config = dict(
    dataset='photos with spoken descriptions (Open Images, Localized Narratives)',
    color_jitter=0.1,
    encoder_norm='layernorm',
    encoder_mlp_ratio=4,
    encoder_widths=[48, 96, 192],
    residual_init='zero_last',
    adamw_weight_decay_other_params=0.01,
)
Rows from block 0 of the decoder, named by matrix and row number. Rows with one number belong to one channel. Each number is 500 + 40 x the weight over its row's rms, rounded and kept within 0 to 999. All counts start at 0. Numbers have three digits each. After the name is the row's rms in percent of the matrix's.
# convs0: first 3x3 conv (decoder.mid.0.convs.0.weight, 192x192x3x3), inputs 96-107, a 3x3 kernel for each
# convs1: second 3x3 conv (decoder.mid.0.convs.1.weight, 192x192x3x3, transposed), outputs 96-107, a 3x3 kernel for each
convs0.136 101:541504574513556533533607558448421498476544524484470506556372521555596533540518489495532577471454495498471538572482538480522523524488473507533488479492522506404501481479474529553486527465525505507527552464519508503481508393490502553512453453458520451510533556555528510488577491489505534517504525479507521518471571472438500417
convs0.137 099:481533469478429520530419514505552492475580533474491578461503528535479382506538515461521500468511431492439472541524486510505473424320463488639537516436366549536424500469541526527502440538522501491445447457517433487559513512510564565583510441541479519457532493484515556495512529485519496362554452511496526530484520501493529505
convs0.138 107:506479499446532478482555528470502521497616423517426398530506534534504524502538564507443428513496499481556470476455499489471525551528458566510543578449389480441465487487494441510519528524490525506514494449519506441482592486442533395477490432529495470540529430546524502539480524463603607444462479510450450468527534446453518504
convs0.139 103:531594532557542522537473504471519525508462467537536565473509529371503522525474467483501494471477461498523443446542501468494611474514462488452487461470515453506520518447464483543484540517463497506480492527523463513493491453416501438408423406469507512510542529528467426491412453429507523557530512473440465468508497482516473511
convs0.140 092:548559462499500491435524464461464559538524522559524526488563458490590499509544452578484524537469496500480491513465531596552450548586507426503569507539515485526459555438538458488508499517506471537538531535383472577477504484515514439422513542519451498506491543465478477498455484557539535655462519478550494412472436484506475529
convs0.141 113:480465503551469477500484443479464508498476530478507543472468526509501492507497488507462475502498519485503431453507439495527487393450504498555508438612486511592560479487443488507453496475472526485493496580501475437529478426475473503428468460489456478421436534486510477466411382427530494600466495476468479480521485564455534491
convs0.142 090:498519571545552476477503499492472508512513536586540485482463485485516441467479534568505484528510470461453486506550443544464513468458534501517558484518520465493483476487516483530511499545456461520508458441426514425511530481534507487490506532564482486486454441479542531519466538510428502449418523479520619448428468524462496463
convs0.143 101:463503535492542529476553488496494421519540510487434465461509478485508547500417455500487511477664500496515514396499498552464529433574500519495488475635556491503476433485535447508439467502468453429522464373502488543514449511447550526470435441486484512506540500455470525492443462433546572517491487538489516549527465442495437479
convs0.144 101:529503517541551480518516535414524460495456527520469428488539510561567501489502501491564503514477538475502516482439533558479474485399475484471527513515540539480479492484452447486486466442477489442504519576479510500499483488400473532529493423371495526468450520487529462463427534530504536470505528469502532519523496497504489475
convs0.145 097:527566509501634457537516506513422483536528569532518492504560497458538508540480514512565495493556523469453507529456449476597362450585515516474470564450488504496460464448534514460529480419438430438528524522459478492490518471494473442439464444458490493482512492515541493473500564490458424475470438527581493509522519592452501508
convs0.146 096:498511524493571521508536484510494525538492493527497515516444511451533498532579489539398528549560474465506518487461473497419545508574504444479522535503525492471484479531549505432523489506465494540468501447554461427518504550497500458536502419397475476536426526502519471464444474451504450467526501489475528488502549487541476430
convs0.147 093:493535490542475427506490561476555508519517469470421458552560498521532510529522461427471505547527533496510496436521480468384479530394488519556533545445501478535507514483472517455531505530506517507452563421476468495527560539533459520530580426448509511487562605482542528448505476567508608590477580407511531551515503536502512549
convs0.148 097:515482511508522441606523483533555511519578486430551466488489552457544472530495480503496502437404383466424516456491493447459455496448459517490522483432454480519473490500499494479510442523483542496506466489489491533507481510548464440473566525515466495529510473492527553479480539578526544501528512454491504478458558441454461555
convs1.136 095:545561475523508491496448495446496515548520497514632450570492505540420508600561493499441528505527446476540536489490407538551510514507554503455454554543500535480495519463530536454541481521500476499519502537477449511582452441462408485519492477561593491441519362478509477524527502481423477522508509543510483429501526490478504495
convs1.137 101:498540526449565562452478478500537548509565508484470490519489483479433458498519504483391516430513508415450475487510455497513450579475490472483478452453514490469516513510454523518505478482501492437448538498473442458436525459517510509546536562552479440492496463526514536485515543530552498527555488490487496444540443501498545539
convs1.138 112:447468458500505567470487441463510448550532459547495492412464490509431467513532484478521498423497488489486485537562559542453469627478379470524470408469522485448485431446441491484556502519451509532483580544518437501452570507456410497519461554580541460474498478543499452556496481513527528517532484502561481533530481490534486495
convs1.139 099:492478500473475564511558524507453533511508535537584495446476434497537482561517505559598517469550525536407503527506541563530504552526514474535432460447582477498483447546448535542552551463542484419459453544464483433448509562525459465513489482561473499498415545490497560477479457477491448505462470540605476572506467450491459443
convs1.140 089:529494459524523441523549571559537548439463551530501468488522553439539559457465496454488516462600512523520500521484579545518543529446463548419434536446566504503506573513507510432531501477517525467536408567483488502540551512421540499485539518465422599475507552518443566476501464452483473456525471518484464453545469488588536507
convs1.141 113:473502467428464443464453486473511478546600477500525582510517475474515520464499487482430472462461474524458430542525511467510538502443437441549436499489485512519492611552510531557549538482505527521446487582496449462491499448500479519520496489524559498508601521485420495524502475493504560535495520508486538503508495480517533508
convs1.142 085:514513473551588537544524524530511495445524457497492455571487360526563583578486517500468526499585503552486493488499533490489431511629469466463487547452512495551540507471467546532417513466471512503458518526485551509528503549545538537532569512476530477506449557584426540531464541518454435493396436484541478457533475494510434469
convs1.143 104:568558567533553531608509495541515514474424465496456459464461445517571453507571494519431503434503498492502528466471506562513507465519514448549456491562531483455455498572463641544507497542508491493479488444425518472471537497518482511539439438439499471490481481504512504482512506564510566523451506554529544507461478503516585504
convs1.144 101:497548560578521460513486511515539472491499498539488472454548480536499566491485507542481517421544479437515532507516509454460457466525572445507487567573584529513430490508541560510551463566503494487490511512469449448448510457462535522544535569501469433481456442548607517490546471511601497486457558533489520471471555511543547446
convs1.145 097:466533357593509468514484498521524457505541478476545498471455487497468505449528504552456509441561512466525525571544511516497507519504471474509475494542513464544484482499507530502513510513509485474470554496523477454464484480494475517483478510476506581447500535443486490506509441509531522555496535525425486531547531503518479507
convs1.146 096:484509536478559536467484495615523541473526552470534515466416537526573573516492550502530450485545490534501467488499491500553496460511580533519508489496481504438484472561547536424403503496502519554517482525507517542543531563583511530466558518501467514421456437539486489464510402464531487482547520465520485497461517410520563520
convs1.147 090:506462526490538529465493552405472509528531474545516485561530432524446469512521524505506462472545494495475487453514518490475519562477456535485521526512509486481542536515523520550674532461547449566480489499560454477485481495461430465510471462483528490447523591496427465490486491506532509515518501541506495507513467506494479478
convs1.148 095:483436514488555462532577522509466602590539521551565503466514423499517456492507539474496482524490538504467509516450444487504475512479518506512458459493548581580505417522470417554522479542526474530561481444513510465580456502458453511437550534531450530441493476518507436522501567520450507498571431519518491508591484539490473483