From a checkpoint of a small image VAE.
Training: muon at rate 0.0058, batches of 128.
Data: trained on photos with spoken descriptions (Open Images, Localized Narratives), 203450 training examples, 3.1 epochs.
Rows from block 5 of the decoder of a small image VAE, named by matrix and row number. Rows with one number belong to one channel. Each number is 50 + 15 x the weight over its row's rms, rounded and kept within 0 to 99. All counts start at 0.
After each channel's rows are labels from the 100 images, of 14976, where the channel reaches its highest value: "colour at peak" is the nearest of a few named colours to the mean colour under the peak. Only what is clearly more common there than usual is listed. The data: photos with spoken descriptions (Open Images, Localized Narratives).
# convs0: first 3x3 conv (decoder.decb.1.0.convs.0.weight, 96x96x3x3, each kernel summed), inputs 0-95
# convs1: second 3x3 conv (decoder.decb.1.0.convs.1.weight, 96x96x3x3, transposed, each kernel summed), outputs 0-95

convs0.73:91 75 59 74 32 57 56 93 47 65 49 56 50 68 53 53 48 84 68 81 68 62 64 52 67 45 60 48 52 55 60 54 37 57 53 40 78 26 38 46 57 78 68 34 78 64 45 55 54 77 65 59 51 64 50 47 63 63 66 44 61 57 28 66 64 29 75 64 42 61 38 60 59 49 56 57 47 85 49 55 42 48 43 57 51 70 57 51 54 50 61 41 50 32 39 68
convs1.73:34 43 41 36 70 46 58 27 52 32 48 62 63 53 75 38 45 29 63 19 46 62 37 42 26 68 42 36 51 60 47 50 75 32 69 47 55 50 44 65 55 34 54 69 57 31 41 64 56 50 47 74 62 67 66 38 33 37 48 78 31 56 78 78 55 67 36 44 46 42 63 31 27 45 47 58 64 36 42 45 79 62 47 37 68 36 67 30 50 78 66 58 75 81 67 42
colour at peak: white; black

convs0.64:33 65 51 58 54 83 50 52 69 36 48 40 35 64 48 18 46 49 55 60 73 51 37 34 36 55 55 46 55 62 52 60 68 75 40 64 60 72 42 25 38 40 54 65 32 38 54 36 68 61 68 53 53 57 62 60 81 46 46 61 32 26 54 52 47 43 44 36 73 32 68 42 46 30 56 00 54 67 65 47 69 54 61 28 56 24 62 51 49 50 48 50 48 37 40 30
convs1.64:41 28 61 32 55 15 55 45 38 75 58 60 74 42 54 67 45 31 51 41 35 31 57 66 53 64 42 50 29 34 58 38 38 25 45 36 49 25 71 63 43 52 54 53 32 56 69 40 37 46 46 15 45 40 41 25 22 46 54 41 54 60 41 60 72 64 44 70 26 62 25 48 65 46 61 76 68 37 43 43 46 53 51 70 66 85 32 32 60 39 54 44 50 82 59 64
colour at peak: white

convs0.33:71 48 29 45 70 65 65 48 64 57 54 40 43 51 56 46 46 42 53 27 25 50 54 49 46 25 09 60 37 63 61 41 50 39 46 03 47 34 51 42 52 51 47 59 49 40 47 70 86 69 48 52 49 41 52 46 62 62 56 59 46 57 63 45 69 61 45 21 83 50 50 49 36 51 47 55 35 99 40 88 44 21 49 34 62 46 56 64 49 49 42 52 53 50 76 41
convs1.33:45 39 69 56 44 23 44 53 34 57 41 60 60 35 48 52 51 52 58 43 69 47 43 57 41 45 67 49 64 24 38 58 37 46 66 97 47 82 40 57 53 64 54 30 44 46 59 51 50 51 52 30 57 37 60 54 50 50 43 52 50 32 41 52 49 48 67 70 37 38 51 46 62 52 27 30 50 00 60 02 71 70 38 68 33 64 32 20 56 54 58 38 41 53 46 63
colour at peak: white

convs0.76:61 39 52 87 68 74 68 67 50 31 62 29 62 43 33 57 53 23 66 58 51 34 52 44 42 72 67 49 14 56 74 60 44 55 59 35 59 92 29 52 36 70 63 25 53 56 57 45 41 57 58 15 40 60 33 42 51 52 64 41 34 44 53 39 52 33 53 45 36 47 43 55 75 61 64 63 53 50 68 32 76 63 55 82 45 35 52 58 65 49 33 40 75 36 52 46
convs1.76:34 56 53 13 47 08 23 29 41 71 54 77 56 69 71 46 59 52 24 44 19 36 53 60 58 33 31 30 68 37 36 44 36 54 45 52 65 27 50 27 74 30 31 50 59 68 33 49 44 32 54 56 50 57 68 58 54 47 19 54 66 49 42 57 40 66 54 67 46 66 51 41 47 42 44 37 40 46 38 53 14 36 32 20 55 48 56 52 63 35 60 52 55 64 55 38
colour at peak: white

convs0.21:74 72 26 46 47 43 53 53 67 15 36 51 53 71 38 65 41 31 55 51 43 33 31 43 50 60 36 49 43 66 23 51 46 63 53 41 40 74 44 22 50 49 45 45 00 55 51 29 52 44 35 43 39 57 24 48 51 54 70 45 49 53 31 45 56 36 38 29 62 19 37 44 37 61 72 47 12 49 47 33 43 68 38 45 20 53 58 49 44 63 41 44 55 33 46 34
convs1.21:62 25 68 54 74 70 30 52 34 50 55 28 52 47 60 41 53 49 57 47 53 69 68 31 51 46 71 63 50 41 64 49 51 78 52 33 63 50 46 63 38 46 45 49 83 59 28 63 43 62 48 67 51 43 68 53 67 41 33 45 55 62 86 43 51 54 53 39 72 67 66 57 72 06 37 32 96 58 66 62 45 44 76 71 70 36 53 43 60 69 44 64 35 63 53 51
colour at peak: black

convs0.32:55 36 49 63 55 46 35 66 36 42 53 35 60 55 42 63 40 47 50 85 37 43 55 41 44 21 63 45 42 51 80 47 62 19 54 81 38 05 62 44 36 54 48 56 75 44 69 45 59 66 36 47 45 36 50 35 64 46 45 66 63 43 51 50 22 61 70 67 79 62 64 51 58 41 29 45 67 77 51 48 43 48 54 42 94 45 49 39 47 61 39 31 36 25 37 76
convs1.32:41 50 58 37 45 34 45 34 72 52 39 56 50 46 40 29 47 69 59 27 72 64 49 77 44 61 56 50 56 45 36 53 40 71 49 29 68 84 27 52 39 61 40 31 18 38 38 70 70 42 65 55 65 43 58 37 31 54 44 54 36 37 53 57 66 34 31 30 16 31 36 66 44 53 62 52 39 27 64 57 55 62 51 49 15 66 58 65 51 47 54 63 63 82 53 11
colour at peak: white

convs0.37:53 58 49 30 42 71 46 31 56 85 48 56 82 66 51 58 33 28 44 85 32 42 34 36 41 38 80 41 43 35 44 63 18 27 53 49 43 55 62 23 57 54 43 25 47 36 52 05 55 47 52 54 53 39 55 36 35 57 51 71 48 58 72 33 35 66 46 43 23 53 61 47 56 65 41 39 66 29 70 36 64 63 38 39 50 63 49 48 64 37 41 40 57 53 61 79
convs1.37:40 51 62 81 57 23 55 53 33 31 53 42 35 66 56 45 71 39 62 25 67 69 55 60 53 69 66 54 39 63 70 40 60 79 40 42 58 61 29 74 60 64 67 74 53 77 46 84 75 51 44 43 55 49 52 43 50 55 48 49 61 48 52 67 57 15 44 52 61 43 67 68 42 46 36 55 36 82 31 70 52 49 68 82 44 27 57 51 50 46 38 48 54 39 24 21
colour at peak: white