python train.py --encoder_arch="convnext" --model="image VAE" --dataset="photos with spoken descriptions (Open Images, Localized Narratives)" --train_examples=203450 --image_size=32 --crop_scale_min=1 --horizontal_flip=true --translate=0.06 --rotation_deg=10 --color_jitter=0.1 --bottleneck="kl" --downsampling_factor=8 --encoder_isotropic=false --encoder_norm="layernorm" --encoder_activation="gelu" --encoder_mlp_ratio=4 --encoder_inner_norm=false --encoder_patch_size=[2, 2] --encoder_depths=[3, 3, 3] --encoder_widths=[48, 96, 192] --encoder_kernel_size=7 --loss="mse" --latent_channels=4 --decoder_norm="batchnorm" --decoder_activation="silu" --decoder_widths=[48, 96, 144, 192] --decoder_blocks_per_level=3 --decoder_block="basic" --decoder_dropout=0.05 --decoder_attention=false --decoder_upsampling="nearest_conv" --kl_weight=0.01 --init="xavier_uniform" --residual_init="zero_last" --optimizer="muon" --muon_scale="match_rms_adamw" --learning_rate=0.0058 --momentum=0.9 --nesterov=true --orthogonalizer="newton_schulz_5" --adamw_lr_other_params=0.0012 --max_grad_norm=5.0 --max_steps=5000 --batch_size=128 --epochs=3.1 --lr_schedule="step" --warmup_steps=150 --weight_decay=0.04 --adamw_weight_decay_other_params=0.01
Rows from block 4 of the decoder of a small image VAE, named by matrix and row number. Rows with one number belong to one channel. Each number is 500 + 40 x the weight over its row's rms, rounded and kept within 0 to 999. All counts start at 0. Numbers have three digits each.
After each channel's rows are labels from the 100 images, of 14976, where the channel reaches its highest value: "responds to" is what is common among them. Only what is clearly more common there than usual is listed. The data: photos with spoken descriptions (Open Images, Localized Narratives). In brackets: how many of the 100.
# convs0: first 3x3 conv (decoder.decb.0.2.convs.0.weight, 144x144x3x3, each kernel summed), inputs 0-143
# convs1: second 3x3 conv (decoder.decb.0.2.convs.1.weight, 144x144x3x3, transposed, each kernel summed), outputs 0-143

convs0.139:527478470493514563487584456512481504513455478434452532484481493524534535418499507492530499511492438475549454454468486546470540503446531532464481440496571478521569474548483504625496505561439479498471540502476458555554519452496536477535501480470389454555496449437528418437519490489462489557508499442483533504492486534534529495472460563440472522467454568569467567493479550542499485480414498491535546573552521479437533484480500523505506
convs1.139:507555501524527421495484547461485515492535443583519494504452523494464483552477508485482524483455586541479522494471513478529498546566486504526487511495465495533430543476545510389525448432517517603540515488536487365469500544538447541472452487509484568499494488523501568473446548499531479547535515553539474463490543440482524509498534427528525543565552452467485512460546458458545510502595495479472443434514435522524482515523480454503435
responds to: text has "holding" (35)

convs0.132:525471487540529492513518515534505506507491496491579505442526477507533540511533474467486521506446564478496563475457492469520467539453498461525522430401430491468490467534480536516530467424427436518588514487522446503492513536511440525553446545556498451510448516487455490559432428460459593496493521540534470464503483551527553577541389413459564502531498508512472536424503560530489542468423518507476539468445487531521466499539507463506477
convs1.132:480537467479510504508438514548496482469527549493470526567496551512402482474520510534447505498599448528460467509540520592436518473526466528474474538639465534537561539449471464413479510565524523455415532472480537498476503445474548489457585484440481567518507500512524474461548569541511462476508449477432524472495549469510457501515579525542454511484570538516527491550464444471520563529461501510502447482490468462497527489492509529454497
responds to: text has "sky" (55)

convs0.64:521544528488496430514535498513534456501523500499532503482475527493493404524462448489488531496561479431494582492479487514469435562508507513419476512484509525560391470497518442517536547461496505453480498532412471514509488532516447441501468475498456517435446458545539485519523499519519567536385504528541516502505448474525518425544459412501571487495524518379575516424468534466532491534489555520470461518516421456525498471453498531519518
convs1.64:483532432514470567422473536482511552506479541470462534460519504539567592500540536482479481510444427509397391524541436506515530469504489476496494469511478488490562512483512549518489440525539423590496520450549508458535557471495550539454543555471545492547505504497482604472441526514506435424559498525460498464483552444454471532501519567497485504505523497551411507522547463508457472514556487454509486467513565529494530466478511491459507
responds to: text has "white" (28)

convs0.54:431464448485543517456434546492480529567542521402516521491516499515516459482438464530495574421519464530450440454417471452491466465476481497462528493447573522473482506560456476491503495472494536477460502455527469506560569486429576455479540532532468511500442440430541471472463441521488518526491495497535548554582491511413497537486480548503442536424491522469476493430469487483536515473461526493521466563547542467406539503513520477487446
convs1.54:511490478450470497532546487535494504472429410574492519545509519432516524471526527460489415579483493456539486469551509505440456511506498478517416479529459510536567543470522512566473459483475491503494474521476438536453450504576375580537467521527493491480475550517531530486506544463455525507576557586460429500460499488522513530530479454487546533565466513501451529527511519507496499489518440541489550426485397523548494465496445534516560
responds to: text has "sky" (50)

convs0.130:455498470516515490532410560446505437503482490461504445468429479572467449512484438467526518467518506508545491539426506501471460443441551473486493555563535481491407486455478449475536468530554482529446491517495466503542423624518565574577502502477527464513464474436445495420527524482488472503436474517442441460445470523477529500477495478512481497472461484493506502463506446535543514516514580487511494541447589548478499501566518513439513
convs1.130:508509532445513507462577460501536527503495446532533495525552490492467447536455498465468451531473466535497507454528465525511509523516503527545499466424453540481521490543500545561401501444481546513546506505500501520474496413474398454508466538558526479456522502543588539500495466458461493563528578496578534521544513546527422518525477435511509541536447532529479528482508462464451437484474462512476494397506411484449529416470445469531575
responds to: text has "sky" (53)

convs0.24:521438450448508514500505487540547517498430491452475452479460499540449462473460543444571457532518523551523500493445509503473508526545555473575400589454497476569462472459461505485507528487498512499443494497554539510519499517536536496517499502505460505573520426517506556438498495521464493562507610500393437555523593431394512445427571515504514493465460495490535454546497480516489493477525498485468458488485475507483479463484440529471456
convs1.24:502535604454481472461561518447493459509525489461482549493521457407532464512517434530457474416499428390547457492504478487499509458458481454420547469521542485385512534553538473537483482531499505501553521506528464476450485528464545526518509527531526489422480515495526495494504462501540495440507472489610561451467489548553502487540451478479538525582556517459485508494523475529508488455518471450506479535505570487589552481503481500531579
responds to: text has "sky" (55)

convs0.109:483486513532523457475487498482475435516466527591547462494475532394420485548490476565456452445515472487501559429475457510483469475460509450489484435463403543403506486513463512483565514530506481482520500496525512454504431476580442435463472483584511558447495465459492498512473536499496537487484537519490474478435500467447501442605534529478520484545476462454438420503498511486513531468474499489509501486536464460512481488452486373537501
convs1.109:512530477471480525538469506534498577465544504459453550456548443580569528411518543464464550547486564508454455528496550488501503532509485529496505559526506480534443527461548468506464465511515447470472481509467533543521527503406518566508470465505463432535521489526501524546487505484427498455466458424514498518593479499543553560381471462493502485467520450482580545443464467479480479482537483511423428537451531485438502470540491562447520
responds to: text has "sky" (54)

convs0.85:558508453526521627467543459518466510468469481447495492474453500531483479444495429497504557488570492526552549517471517480539478506499552493468480490501496483466420520593503411465539483519460439623470521509467442564469452536484576435450490536526457457448546456555527448515497457511509492454462561473487453505507520547435440511527557463452501524512483458490543528506579525486591496514427526509521484549502513499518485457491511484463493
convs1.85:472467514497489423503490461497575471545552522623542475507538571523483471589491587523510470545488504485471492493576387499468499487475427528541516509539505515525533480432480513541516546492521552431554480474526570475538477476524441582522533495492504518568474519447552557465482557507471512567566525506505468483505429474589555514483480553505483485528553520484461556507476492514459503540594479516534544485479510558481476509511462509556514
responds to: text has "blue" (25)